{
  "mlp_ratio": 4,
  "inner_norm": false,
  "drop_path": 0.05,
  "eps": 1e-08,
  "lr_schedule": "cosine",
  "final_lr_fraction": 0.1,
  "adamw_weight_decay_other_params": 0.01
}
Rows from block 2 of a small autoregressive pixel model, named by matrix and row number. Rows with one number belong to one neuron. Each number is 128 + 32 x the weight over its row's rms, rounded and kept within 0 to 255. All counts start at 0. Numbers have three digits each.
Before each neuron's rows are labels from the 100 images, of 14848, where the neuron reaches its highest value: "strongest on" is what is common among them. Only what is clearly more common there than usual is listed. The data: Sentinel-2 satellite tiles (TerraMesh). In brackets: how many of the 100, against the usual share in percent.
# fc1: MLP up (model.blocks.2.mlp.fc1.weight, 512x128), inputs 0-63
# fc2: MLP down (model.blocks.2.mlp.fc2.weight, 128x512, transposed), outputs 0-63

strongest on: flooded vegetation (36 vs 10.2)
fc1.448:111097134105082082098137093109071122192148142103096163082118140139159070106146044126107089132055141112121170173154083131113076082167125125148138124079084127164114086130190144086144140079130124
fc2.448:082186095117089121099098082121141151151132105104186097167200132203112125115091168101183155080124125052125113093083094110136096141130095128113133103118119181054122176137077146100091177159149091

strongest on: main land cover: snow or ice (33 vs 14.6)
fc1.470:130116188167109129134084124074106162150218110124120158059118155081154067142063106147177145139141132093126110150157120061152086155190127103137116079081083120104140154146166139157153104143125093
fc2.470:135166073109188159137152114079147142126094102112138106170141177116119154114158139130121149129190137190111153090073123064120086172101130109110187175114141111122136065149121128102148107124147132

strongest on: main land cover: crops (46 vs 20.2)
fc1.186:133086146128148155088086085100135151068117067123119146073131110077101126089144130191069150089087126102100136120116081060136131089146114114127149129101050108053058082142096131148096114176167091
fc2.186:113144098082143177164088080119113118096050092155091132158122123094121096157128144100161124177110100141109093123136162137201121106113086153117112090169096140074125099127132183117089134088129102

strongest on: main land cover: snow or ice (35 vs 14.6)
fc1.351:087081110067152082103191128147104158141131131124096053108133135093095117147062082172110152074142144107147166116121140161112094138144081048098109128162101110083196116121158124130162132146165102
fc2.351:179170117135130091114083097116135140122149104128124144118116127173203100173124133059133151087057099159135081134109049114161109168129152109100143162122113129171130093178094111108153106136140066

strongest on: main land cover: water (28 vs 11.2)
fc1.48:127124169174166180120095124111107192173194124158116141150191187120111109137122141177132112150158159128108214131118137148162167149118107104117146116151155112164130143191188105150102139158142169
fc2.48:144142113148073140106119149080125066135078141143134099119140123073177156074114127127180131126094094072109110102102094166170127088079116118069168112138108147111181079126119096130145136107206095

strongest on: snow or ice (43 vs 20.6); main land cover: snow or ice (42 vs 14.6)
fc1.265:111121142173129163182106115142152169151145137185174135160160132221152138167130089157096096113070096137157099147131188122071176127117075139137118105131109127103127116168162073143144162160126203
fc2.265:138081139061135146106105202098129136158125112151121122101087139057146157144074124132107127087206084092094073042143141104145087127147110121143136188120161067082163123112138164106106171105144133

strongest on: main land cover: snow or ice (38 vs 14.6)
fc1.255:102176136136060109119111135186129121097092155104164208078132136115096156172137087123094111148198185157084170116159176133071124120128122057164119144069144172102127109083104150115105142147140165
fc2.255:133107129137080134135212156093080127118163123174125130127146127164118135178089115117093122090152086097148152130120165129143082146135093152152116100162107159092177187151150126139159106198109111

strongest on: snow or ice (45 vs 20.6); main land cover: snow or ice (37 vs 14.6)
fc1.206:113125129141125065129134146106101112108155108121100122085167174151133105112088122162113112100146091176122136138094153141188163139096147125088110049163130148164153113096124155127080162054166144
fc2.206:136148103152096139143138096183101148140177114134125153178163076056079128115123073107080103147133154098148064048144116163107167145134111096104146158192110107109127062135132120085127153169073139

strongest on: bare ground (62 vs 24.4); main land cover: bare ground (38 vs 5.1)
fc1.168:149116135131111123083175072146104107091114130131054154182120138138140163127112156104164064073099069104141125137061101149155092159147136147132120105132132097112100111100145171102125120152111087
fc2.168:121121139074154115151134065152118139101040116132088157156122115168107168146198190051137125131120179122083146135155141133145164059183148150165079174110145164161105082110129098077119159079116118

strongest on: main land cover: crops (43 vs 20.2)
fc1.291:156166074118111128157106105174133107150133156185094113116160108069099124119100114138177126202076152165107133153128120117119201106154154158078156151147171170120123153133101144074142125106109191
fc2.291:129090103123128138142164102155064192146167118111128156096118149174081145148125123083098161125117131095167150153165139093145157144130120124099116127080173157128163138087095084190162179126153087

strongest on: snow or ice (47 vs 20.6); main land cover: snow or ice (36 vs 14.6)
fc1.52:094113141086140103021126098114123156126106106097120121083108003129128178137131091157140190143097109094114117127135160159067116099078145089078118080116113095093136109188097151109116123086097082
fc2.52:138165134097079138134127203094111125128074170171159104180137176125143083099110115136107112118130144160126090111108118166085132107131111065137081227165104113106125155115143148085125127159094122

strongest on: clouds (60 vs 15.4); main land cover: trees (45 vs 19.5)
fc1.260:112081149152134107110113118143146084141139130048110116080158089107097111127161105116140083141085111090128162082128141094135128085067139115082063066130048184131119072123096121054071146109110108
fc2.260:146144131180128107107134123083134156030079107190156105144099169160141117116109088081116123078126086146126149160147115130112154120191154112158184116181088126115131150097141140063165159131140124

strongest on: snow or ice (56 vs 20.6); main land cover: snow or ice (50 vs 14.6)
fc1.360:079124107142090102139129095130078153162117100125144115186105116133114087089121168089067099124066133161130103136084088103169155159103115082158133117154109141114182078134106095115045125149133115
fc2.360:107162114115131125169167134094093126149153156102063158106109056147099095117124156148148122173087105149114188114094129092169108100139171166141083140138163105066106149126156114156143127104123134

strongest on: clouds (37 vs 15.4)
fc1.211:121103137149075126090120167076140086178126131138121078164125145110064070140177115126140110149131089117087157116152122173099078125110134158099138142187075124150131106172162109178139090097136084
fc2.211:084136109136168172155177186179170180102119105189125154090128196113132119105146114121188187097111162117078111138200152134145089138146169086137063156144073126154129115165119122090123130129160075

strongest on: main land cover: water (51 vs 11.2); snow or ice (47 vs 20.6)
fc1.148:095088131128153118150044165118143101095131120135094054224142145104103179181100147097183087098140153165152122129141128130092132124097144153115125143111170144080118146188170108135172101123107055
fc2.148:160103114118158116071186175096109118166159201096085112149106105137152143093162100135141115124128140122169148123110148108100129167158146131139123109177162104081167098146143071117118109127106157

strongest on: clouds (44 vs 15.4)
fc1.115:128100101066133115128056102074133144103168102091098192161103168126104140101119120130152145110132058129106125100084152140107151105103034129130108113113096069135095111071145072152069135078113121
fc2.115:097188166077136143091107109109160094143104132162183061123146126127220117114140132128110123084127116140146119149117078077108097075152116171185166135129157184146147187092133147079175137174103172

strongest on: main land cover: water (53 vs 11.2)
fc1.384:092148172142104115106121144115115154107122152117101181138094140092122126189076116153125135086150095157099087167122132092059168196077196115125193146123112095125127115073153112156132035124126145
fc2.384:157194113168123152125171122123093119107100115162107131152139106133087068143139115086057092107145045164162157081115186083122122116159150134090047142096112131091214143131152169124160117108104122

strongest on: flooded vegetation (28 vs 10.2)
fc1.281:120153110120117139054168074101145097135071135170182096118152094096086128118148102090126103083061111142093114137056171092119159137173104092067118111144070118136083175107090185163082059122145127
fc2.281:119125112186129074136074109148108160080142137117088173103112121082108098095076172123131183196146102113130116096091075155138129160074076180165174132111169131148151173121177183079112158120109089

strongest on: flooded vegetation (29 vs 10.2)
fc1.355:106141052131109162108126141105095168097117071146152165099118134155122130155126080157072108116140127158114051111105090146116156125127169122180144110169149112145160120124085061122070062112087105
fc2.355:144099182116100136083056104145114088150192159148139112108178148147190153108162115095108120147132112138137158176150116120154102116137149113109120118114096208136141146175186071147113095143124208

strongest on: snow or ice (74 vs 20.6); main land cover: snow or ice (68 vs 14.6)
fc1.35:153164119160088140107163133153169095111178093180136164181118163104139089148114179112086125120087075098093143143121125100118132123041085167126144081146172192123091165151110060139080121119113128
fc2.35:061121135105136099097159072082135140132134140101204147187154107174104214134118132155135143139161128085146107191091128176107150135182082114128185121142134132120104122135163142121117077169140117

strongest on: main land cover: water (43 vs 11.2)
fc1.201:163141150092171158133119137053143145100135160088113126161120148127139075067134117066121183170136171127091149143133136110138133143177134108116146080132105136115194089087119116129135130118132129
fc2.201:129112125132144164200143146118129098154179130133109104121137156165161117122161117098159115113076087119145138114159178142166108081103115093145136171099053158130169109106088057117149098099162142

strongest on: clouds (37 vs 15.4)
fc1.87:090172072078139049121130102112087119156138177103113076142095137182197135128136129142166094177151134152152109110104130167088106134105119083098142151135106108163125182179109140140154138144086086
fc2.87:095095093134139106132095105140161094096103112155100102101176177117110056192119120092138148115120162061060154115158133112176195105176109112141134135113152161098135131083195142127125147143202151

strongest on: flooded vegetation (35 vs 10.2)
fc1.154:104179156161101103084151119064111188155108153157131131209092118121118163180111127123163115103148127097134142133156149137086114140124116109127166087088143134124151144121122110183130097047072107
fc2.154:120147131131113188112113122143116118130138138131081118107142066135106144176094155090127148140176116057135152169149162123148087084109135121206067132143129107118097065162152175077156159110169072

strongest on: main land cover: snow or ice (35 vs 14.6)
fc1.373:101060097129108151082118127121113081132180132128078094146085114055076118103097105159065151120110131112103089137124127089159132063090148068162093162114182152127127105119120141105171115090142086
fc2.373:103129130109180116140091108138128121134139132159089146050178114096101092123159148169130078165080157132118105085146094117105104132142170128150152136081145121163150141189135143089142039132143116

strongest on: main land cover: crops (46 vs 20.2)
fc1.494:122055193077095142128121108063120089142099097156102087158127165090142120114141098118158102199144122130087141113125142068070145097101124116115152135117092114114132152121117094124111101103134144
fc2.494:162133083167162125131112149151103139098131104109143116108106123123137141171108111139123093135140168126091143129116101126184142189232163109129082067074077140136119134126141133144156204129157120

strongest on: main land cover: water (29 vs 11.2)
fc1.13:185155102089122119117115120082088133151117163216088147115145121089118090140094098125106084110165077071140138157108172151099148081155090163083175114093131132039168146140109118110137113159098173
fc2.13:084147128139163144094135154134070076104074074145076090140105164121139072115135134107158083098096142121120149094112103134160112170113059093149156094141153158093116162094110103135050104175113138

strongest on: main land cover: water (43 vs 11.2)
fc1.295:062108152103119073093141176105127153078162096099123097159141144103121143157073136146090170078139128062092115069103116125148080118080091112112125120095115118155152156144137141140158151128078050
fc2.295:171130076157110095137114151097111126141098180109161138135101180136099115113109103121137059066126111162101185159149155091097148109065131159126138115180140146091118187129104067110099119082152075

strongest on: crops (67 vs 38.8); built area (62 vs 37.5)
fc1.125:141117147132109120127143088132105114090136083086123082123128136147102103202116084131172119104065111090134162115110096066160100147138106140129103113140100142104114140098108114174148116043113113
fc2.125:124089150144116121144083138146169137155126115144170127106111123054196132151083145113119144142173151181118124046131145134134152144120128167105144096142139088087145090138151162095156181147147110

strongest on: main land cover: crops (48 vs 20.2)
fc1.157:162104095124057130141102098094118166108147131071081123095112143110111131186108068115093104060033102074135145132118100143107112138116100124095088161123132122164108127122092198110148121070093145
fc2.157:162158087192128101109142100158120109091147152149095141129155143168088162127174126089138105082087114137127096130178165130129119094154163151132181089145135116077162087163120155193091141114087131

strongest on: snow or ice (43 vs 20.6)
fc1.501:093150168116106090077155109132110104136100107104099105114141120066118068108085115157122083159072151131136122157142127120128163138100126158107146086070114088095150107144095117071133157065120144
fc2.501:150100151070124102138226108076133162134149121137160161172095147082170126115080108121168140092203144120099075085086111133107144086173133119118112064119191063129117084104099078126145119146171153

strongest on: snow or ice (49 vs 20.6); main land cover: snow or ice (39 vs 14.6)
fc1.147:149103113098100092120117117176074127065096124055134132072190143091070071116140130092091113069090077085106138170119132031162116196135123121108070111102074120110188090097101110114073194130141128
fc2.147:148141163098161120065114107174083153090069152132150125153070081103082167082151100157154139136157140141088126161064092137094135096110147117129077052158129098106155177107157109069174082168145108

strongest on: main land cover: snow or ice (35 vs 14.6)
fc1.250:120142118050139180129183137120105137127162080106098108159128075111047147092096086155160138047108096107112087088102103122128161086131170086112149101109130131100167137138147152153149086106108117
fc2.250:128098117110132143128062086168155170085102124174121113135113090110111182093128174108113141138168116174097129132128138081108212072128149144137122143071109144153110103182159105147164165087109142

strongest on: clouds (63 vs 15.4); main land cover: trees (48 vs 19.5)
fc1.350:152141085152171074092089147117125141151069114093124097138066119113084105053079147077134108117085138102162066167148082159105140108116130136135114112121059138134136092106132129142097109089118141
fc2.350:137146144144171080121123112134118114147154138143080120082143173133121077140136139170137148131132114152091093067115157075103124165088105116091165116141124089131102154095133177137090140110207148

strongest on: main land cover: snow or ice (33 vs 14.6)
fc1.253:093159170168157137147114099113060073138105103147124087138092148092132080127109079146131091155141100064103120164132096095126134133091056134136150146112159123069165111118162106155112133172091145
fc2.253:186150120131101155052152126136117155110121177135143106114097122170111128060089111115068118107134111167082102074123087166147155144157139094100155133098194053117169109092114069145125135148174158

strongest on: main land cover: snow or ice (35 vs 14.6)
fc1.480:134144122118129142156141143097151192152147141102132153149121166115126151081118122218145170087090127134101126166130096162187167155106144161159137128157084107151141138128138094092172175131119140
fc2.480:136112164168057158119131135200137079092076135097132119063121115117105087125119084121161129117158119132172133115143135128114070167130083084115165130093127181182110128134079136095131107152141153

strongest on: flooded vegetation (28 vs 10.2)
fc1.166:143145123098125122168094178178098136085121086122129093196168129052119077124194114081112127125117151122086105113116100115140186028148134141195085128091161105126107163121177092139108081152061164
fc2.166:109127103137097100152097131112122114141134137127141079147152132162192109071106056124166141113166122137149126181134086114174121104133106122106130130099077176172174144166153193115195123143144181

strongest on: flooded vegetation (26 vs 10.2)
fc1.122:202088113086118125129113158109130164121176078124121130125113125125136152135151145212137048065103102111121075138120126083093084141161127170200046144146138079108130091131111154133127116132117086
fc2.122:083128152148154090128090110162121099142166094144172109205142073171127154119125136124136168106098143144120148090120148136143145122083168085098165215163113116136103118108081108132153084115190139