{"model": "autoregressive pixel model", "horizontal_flip": true, "width": 128, "layers": 7, "norm_position": "pre", "mlp_ratio": 4, "parallel_block": false, "inner_norm": false, "positions": "learned", "optimizer": "soap", "beta2": 0.999, "final_lr_fraction": 0.1}
Rows from block 3 of a small autoregressive pixel model, named by matrix and row number. Rows with one number belong to one neuron. Each number is 128 + 32 x the weight over its row's rms, rounded and kept within 0 to 255. All counts start at 0. Numbers have three digits each.
After each neuron's rows are labels from the 100 images, of 14848, where the neuron reaches its highest value: "top examples" is what is common among them. Only what is clearly more common there than usual is listed. The data: Sentinel-2 satellite tiles (TerraMesh).
# fc1: MLP up (model.blocks.3.mlp.fc1.weight, 512x128), inputs 0-127
# fc2: MLP down (model.blocks.3.mlp.fc2.weight, 128x512, transposed), outputs 0-127

fc1.126:191129109123114093113094139143116196079113139098163125139176129069131083089060128154094135172142153159128127157138055219136100097099092119125170164112108130104158120104163141156188167147130158167110139135165147168122105142094091106140110139178171171157085145154137127085169077060140116132123090135078156131094141107130087160156108047100131093196176113100104126123150141139126080126129
fc2.126:097201164104135103182123170139071132099142155165068090132148135121162126131091099135124089109107132101145096186123199067176082107109137131134121069098160157192204172110112172123076135149106115131124119174108157087093135129136118148147146127131149109074158081152142073156153120155148072173187128138143094089160113155080091151083137133127160069154088120153124139137171167131088167124101
top examples: water; main land cover: water

fc1.180:181130191170175111118165135093104112159136122154135093113162062122149154116148163123128141119152183141018142137119121160159081150105139138156128155097153136092158158137127063096062151160126136149103180099099141128065152175210138104179167122132124175076126177095141170162075100133127103150158173128135129141140161086157103066153161091106132117145119083121100097168155138139076142139116
fc2.180:203160127174096184067202145145171104052132112094131166096130152118099132108108125123088137113164095117175078150153155154169135134151146160130102135122141106139089103089140136133157076152116153116081068166063087113146080121155061175122168155085101102091072179151111174176184155109138133090134120147145133093110151147119111115164087125162131137059090156108104130085146136127149157120160
top examples: snow or ice; main land cover: snow or ice

fc1.246:147133032140202095110195116144109113158165135194161104112111129110155106074164095169127172149110110167111139150126139112139100177121160190131126191152162122133083133155107192145145114120199107128145154156191146135122172146123189135148089159183134137159126117155161099136161160140140146115093145148098101141208100108148112141162178129170107198121145193106106118166142116135101171122137
fc2.246:124108088106130090113094103097144102138113093172135092129162125163127080147065114123155195128130132139143131119136160123186123079096110105127149100096172136146155163154154088145119130094127122092183195224074137184170127141170118185063152107082175153137134132133160188121115143089095103150130149117178113137123118148173143185096091093107163104180091123182186187181104113121111125125119
top examples: snow or ice

fc1.137:137182131100159150142149097080113175075140125112191179127118198151072096140085118132159147141144114132073197157142141142147139087151138117093133132114111156100092156175132131097134143125073151129185165105145142114173086164133154125144162115140139096130193149069183212167117172206181079120149136128168114117069180162127123145150175109153130103159165175128150089139086118132146141135114
fc2.137:136129021128142121154167100164151169079080105149141179158085103097169158104116104069113135076137099130181174079117113153160155124169148096109036130111102094105136125151171127115185202103120117107134136106100152097161145124096098153100129133138135137106174157071167136115127113128130170159090180091120142090157161053092126123174104137102133106131115109125108124141179136163146065153171
top examples: main land cover: trees; clouds; main land cover: water

fc1.265:133108120114158127126123104138152132068126118072201088111128041052066098161139185122109131149123127126122134120143112111211123147154109078125130133226151149143117098143095126146162149144100155136112114138101085097115088162117177152125105173135123153082182161158154063159120176115131152137085099100160104147145137140128184165112150085167203174143141114082111092141091106135088097155159
fc2.265:130100128117158124124092122157158130150112133121100111158119129156121132141164156121129126141136181212089106132077121100059090134128085113093180191107142146046185175134170139096137126132122076112165118082167204137124103128166152131121106098122096103133147102163164168131107074113164106086153196111108146100131127089161091058122131156041106147148128153193136131122183158115177151133077
top examples: snow or ice; main land cover: snow or ice

fc1.450:146112133166169175084183054060085116124182133108097144128107134158150126126092192129115140128123157153167163108169151129136180074120100151138131163143112135147084121139123192118168120149090133124137041116118132093112167148143108103130105189126101129079122204172104146085085119106105125093130166100145177105135103104216069146176147149195141138162123154155145172143118120117104111141075
fc2.450:064127147152100153143110115169125091125147128129117110099111092175023138118222093093124126080116135123090089109087086108137139151099109132176111158111174154161142145187134118158089121187075134111144145112081104106154113149124135034141132103149147175145116163117160137126126150085164129092134089157130149110132105133145137110166164174158150152168151138068085062090144121132116165043109
top examples: flooded vegetation

fc1.133:141164099125170160100103112131105129060172146148087150170144086155130150109125105117126106135141174196138151193173083143112167140177147183144133142163104077046145138172097139048125145087078149143123190085118101077143109149154159203157167104150110140100095119132120084094145163183132099111125104102147102151133107168162116167176152084158127142115073080111111125150131083107105092100117
fc2.133:128086123089155158042123121050119136127157128118135102157152107082144169148121190121090162125124164127153105149211088091037178169127144099164117105162136063122144085160132186107081133098061159119130115139111154135126086124104139155169154171127133155137159154127153083099133130096125095122138131113204080151162140197161111126075164110132132125141112109122070121122068126093131151122161
top examples: water; main land cover: water

fc1.478:110136112107107059138086069076064188094146044084067107153146094129086121140147126148163083137138160142088169140158088123133106125145104121063143121105097099120179177122099173128169112124134157164088117085167143136087146103116103143145080136140091078112145101135164033110101123120129129114128145098088148111113091082115090186066128122147128125101064067128129104143113095141113096087123
fc2.478:174075136121150148096157089132153087147147180156156138079128139084089142081092147098150136146139136102132073157125112144130211103142105140114111124123157155072106115103151083090085134152115100123128112136136135109158118150127211106069179111134146110110096137112104118112146150131136114120187110137123079105141121132077105067147055116100134163091229142113224129083146099066162118094174
top examples: main land cover: trees

fc1.78:161208158130146100139171177145113173174121125192124150172158156145191130141224094096127097150188096160134117150129128140082164176164141139136134122152190157177155156085160168153091143139135135173105157124131167107067104165105109124128160119142147128140140097142170181073172128088138159141108119161080135070143165134156163062158103100120150143115121128114143138153154108204163166140145
fc2.78:127076123142148187109128158086137076112136178080157118141121128123139077128089162151148111113112153063104133079169119138148105138077132171146141079064128086105150081175056043102184132142102142136150109174069130154151140126175140132144137148160159141103106145124127161132151080128160140095155074091109149129175107108129074129138087134095106140100173160158126128117104092108030125177187
top examples: snow or ice; main land cover: snow or ice

fc1.150:127207098041118147137134119144166110142164122134138138175124116160142163178123146135152133199168092131136150150148196120120137155107137150111138127124117166183137117104111136097091192148183135107107147157107132097153160111116177172112159130190165102129163166104073061162124155109122131155153177154148132116100131126180163118123188080076139175096141187112102089195136134156161196176109
fc2.150:119145097140113115124074134154117114116169180108133067106172139115075107158060184119068137125137136138126160133100085048088140146131174177106069148124140135147145163106081194071126143097094131091118142121181124170181108147100176115187117152128094152080091141114079098117163136155104085136053113168103136130121104126128078123135086099157199050137099116123166104116143121124116112125094
top examples: flooded vegetation

fc1.280:126154097169160139066094173103184091121100089129116156112114171055115178130124144172128156125110099179116157092158095139158079175132146109138138156103112179113148131101175148146073085138107171146162165114100142107124161142184103193152206107092109053088120131130145100156124139131160126175113133109123160133101108080140105101142118111185168089100163115172122082138080046110090160150132
fc2.280:093076199135089136185149143136088125131157127089084148111100143120135183143130094130134150160069173116054113196124164122140169114118100083093117127152124168153080125175130045107153135160122117180149127110139107129119109109123207139109098080136156201150109171187105109155122156138145072093143151154168143112170151143115092150091104165137124200101123082134118164150155150132095193115148
top examples: main land cover: trees; clouds

fc1.463:108100103140176155110140122131136103114104118129125119127084099133147102148161121152145187153081170139083153155090163194153071147165108155148130133098148114182105149099183116126143055124126179156149149137167117100130112107103104098192173204102190111099164128114133100118104110160099164156134169119142207136087111171149153220143141186098090114116122133188148143176177160177107155116155
fc2.463:142134188163098117140122118143085209083084171127146131164132127141159113098119076122070119115117171144177128107150083119172182101128134101108164106096163097062132203145123113174115150089151150095144145125120142115132074154144127134099102098132079180179117072087124176140149081136069132101113079190139131169113164137132081092146147135181182116067179165103117123130126095078134155123089
top examples: main land cover: trees

fc1.422:116194184103174112136133104140114184167110120129153143133145123158094142125130115111061106143159150157090142146169118154134112172179172127109176160039127173090154122150188130098097077141114147178098051135162139096154121159122118132132080104169116116136164156173155094108199108112168159138103096139114147082155111144163162168142161115050175100112141162098117104085187105115136087153167
fc2.422:063119110138190164165106181114203132111156209171042137109095142119096141193107087092121103161127082133157117141130136153123146103165150131081148150151175153130186125101184142155123154130121087147102109083183138127117168160163131179065157126097139148149131161101128106096186168114115137159152076066101074097121129102109187102093124151143140177084122092133147126110112141127130117142089
top examples: water; main land cover: water

fc1.364:119143171097091135118083059109212150182122092129104140139093107160108097083096082099091153114143134157112125108128131081185150179132102086103125156172109209108098136134155123102104174135142149112099139134125066177167166171147135056154157179169105105138127139094137141158123060179126133094064201129114150139135146161114079071157116121138091092147106060135142128102128113144125131159147
fc2.364:106110171130122081132189138122078137152112118119205171077174116091165102140142125089172156180143121176111128109141091166098147115116133196104132095144118139133131085130082131173142140134094135055167111119125192126163108101157117123119104136185152142134132095141078142118152145148099125186168137113105134041180110113141177101161176155095122099182150151160200171154127090079105155075159
top examples: snow or ice; main land cover: snow or ice

fc1.75:179136111144188085141140156178102122130146136150163140154120164104129162172110105149102149110093180163135172100176145121169138124105177122111145131128143133140111120118141159165156105200139110126146111168096091119170122134120152091187129209128161126127143157086037164110059122106080135192072161149175148149143138096122167132156157135125149108108076141118162134169117128181197197199143
fc2.75:138104116117088154137105074157124093125066092119124112135167162118151111092159140154116131119085145146178160185103099122092104185162108123186191087108124127146113115104164083158106148084173091134083146100049092197155135160105139184130106092102098076129113120136131166138115161116118117153095153096156139145151111123139124045132098082174149153125190107113189168166154158087165134115202
top examples: clouds

fc1.347:138179128137123103166105155129111176153126090123098096211164149168111141129111145176172189156113123051151093149145143106190154132113152082173130127125102138186119177105109106161130185147130154141136173100131140135081156131119111117121188146102169120099124068210157121164103140109119139146142172121113174172107095132104126179095146076092154156191187137143114135137105147175211151159141
fc2.347:167092138114148164115135131134143114156127185155069158112152126139179098093188111115086134143064137131127157107146123217131129134127147150071118071167188092100157074158166180126044120139082160160148130152114149121120172143091152097106136139120110116087112114108137129108196103127170179146132140085128098099132168149193138137156122161172106080086118115140175132157100115182037104117139
top examples: snow or ice; main land cover: snow or ice

fc1.144:170122111102128123102119143076250135128114143147130139123082108136082149107141080090127097170156170127126131120079145126126166122132099165100127172125080194096106106086153126175122160178139167204128096173124124131100131132169086146115115165097140173179103164065132169160129108147136160165140204139171124126107193159127082168113123115149161150149151110204172142113095110117096143155097
fc2.144:129083144102111175113114087149103135160126165138057056129149092137166164139098143141108114150093090137053112069140170121129149132122135119131138106153107109115159179114117135148095138096163079076173155162119114142134134112157116152101182197155116112075162063175103146080102094107129120181152068147142161153128088130150182126140176186140120139122126060072078069170172105149156131136164
top examples: flooded vegetation

fc1.327:137187131128161153154137193123114118126161114119172166175192150095158112173117135135116089080045118128112128128147140083149054140093146129150079094176143078139150184112088141134222100163146160123143161179123115129122070102131152120122173130185128147140167138135141192158102138160119162080141083165166110128121128150194094143126127107127149156094178146119108136081103098151163114081072
fc2.327:115156144131091102088131165208152168161110180154099130103156059103097158170138172127128148170122132148105078215099149205133160126166116140137079119154132175148112126113195113116129125119125123128119111143138116108078193090162100091124119083089104145094179134123066132147080114104156103104092127111096124130165104121148176130168127190173170081101117068146123085140108140127112143159203
top examples: clouds

fc1.252:172122182117156124129156139109186183181160110166142138157136131147142100158088153160123114174104150163053088134218146160139180170133125172144114176090168127119099141192168091156101082083088122101127119130197090142203132150142116086165132137161127172129127204163147135150140163139149160145122088151103120177138142138172087143150162085144114140146115152165097115178147141158154145185130
fc2.252:099119118087172101115158188124100090148081158084146089166133113176167210092126110085108122134128112160163148102144133141165130072189136127118143150183130147107170097115105134141147146178155192092180093182115109138077144087189115160121119098142131093148127058093141103115114131105091063088131134122101104114100148130197111150080153117136120109049083123114183091075128137103106119093108
top examples: flooded vegetation

fc1.168:142178109141161124186176065113117167195166144164151104115144138123113101216069084109134141090119121119164160092147113178125120143127156113101119139157152159110163093123127192085144130114166135118144140162118150155127190143141162141162139115106107150166173134133097132126141097171147118185149139138205184159123155206155167139123142121217099089162112156156110153144174160141107170165189
fc2.168:107101188085080099181096151091120123109094127122123150095166142125125136112166069163184158118120100151136087137132146119098128098118135131179140144163131110107058114178157111206197103118068128180151127099145071083153137121113091132159170143190132163070090170137102095126137090100150122072077111171170153179156104140155148137130142145028128157133172100113160147140134176121138123115110
top examples: crops; main land cover: crops

fc1.16:163131131115142097153114157045135177074131181093126104136036092145179078139114115118158153148171107166167098079044124135139150106132138139116099115099097145150122115102127098109175111104126140144141114105136125060142181129113100143157124056128154086142148071136150043137141129128151154136160112102112171081186084145143096150151179148169100175193102121158120066151102107118109132150119
fc2.16:129133104100148105157159120147129110107148093148106148083215122117114167141130150148104111114180135112138084104156139129049138120165044180216133136154134121119123138116141152132127120126125128103080138174162114086128085111160068094097157200120122123149103119153127203176057114142134116105103092145146128110109103108092134150030098131089126075120148101176184177099177106118083124147121
top examples: flooded vegetation

fc1.197:196154097094075117116049110052100137143097153141110134148090135142072127168103112118084104101141126163098109180130120126111173121180077179167129158115118147149126132081090114099128120115140128115159060107146145118127219026109123143159136103123149105119101118130124089104148090169170173100130116153122143093099136176122176166160080115124139123200124110106149090173152121089065119134152
fc2.197:092134117124093157133163141111127101078151139141112093100168089160128184116161164081137162123123111104146060088132143126190145111157115119205158131184157130147120147146103188141077104127161146095056152143098134116110165124099200146124126147153111179122165128058114133116152201117135148155059092194119119118125130135137123136095143152047170096113168139106147184088160108156077092176128
top examples: flooded vegetation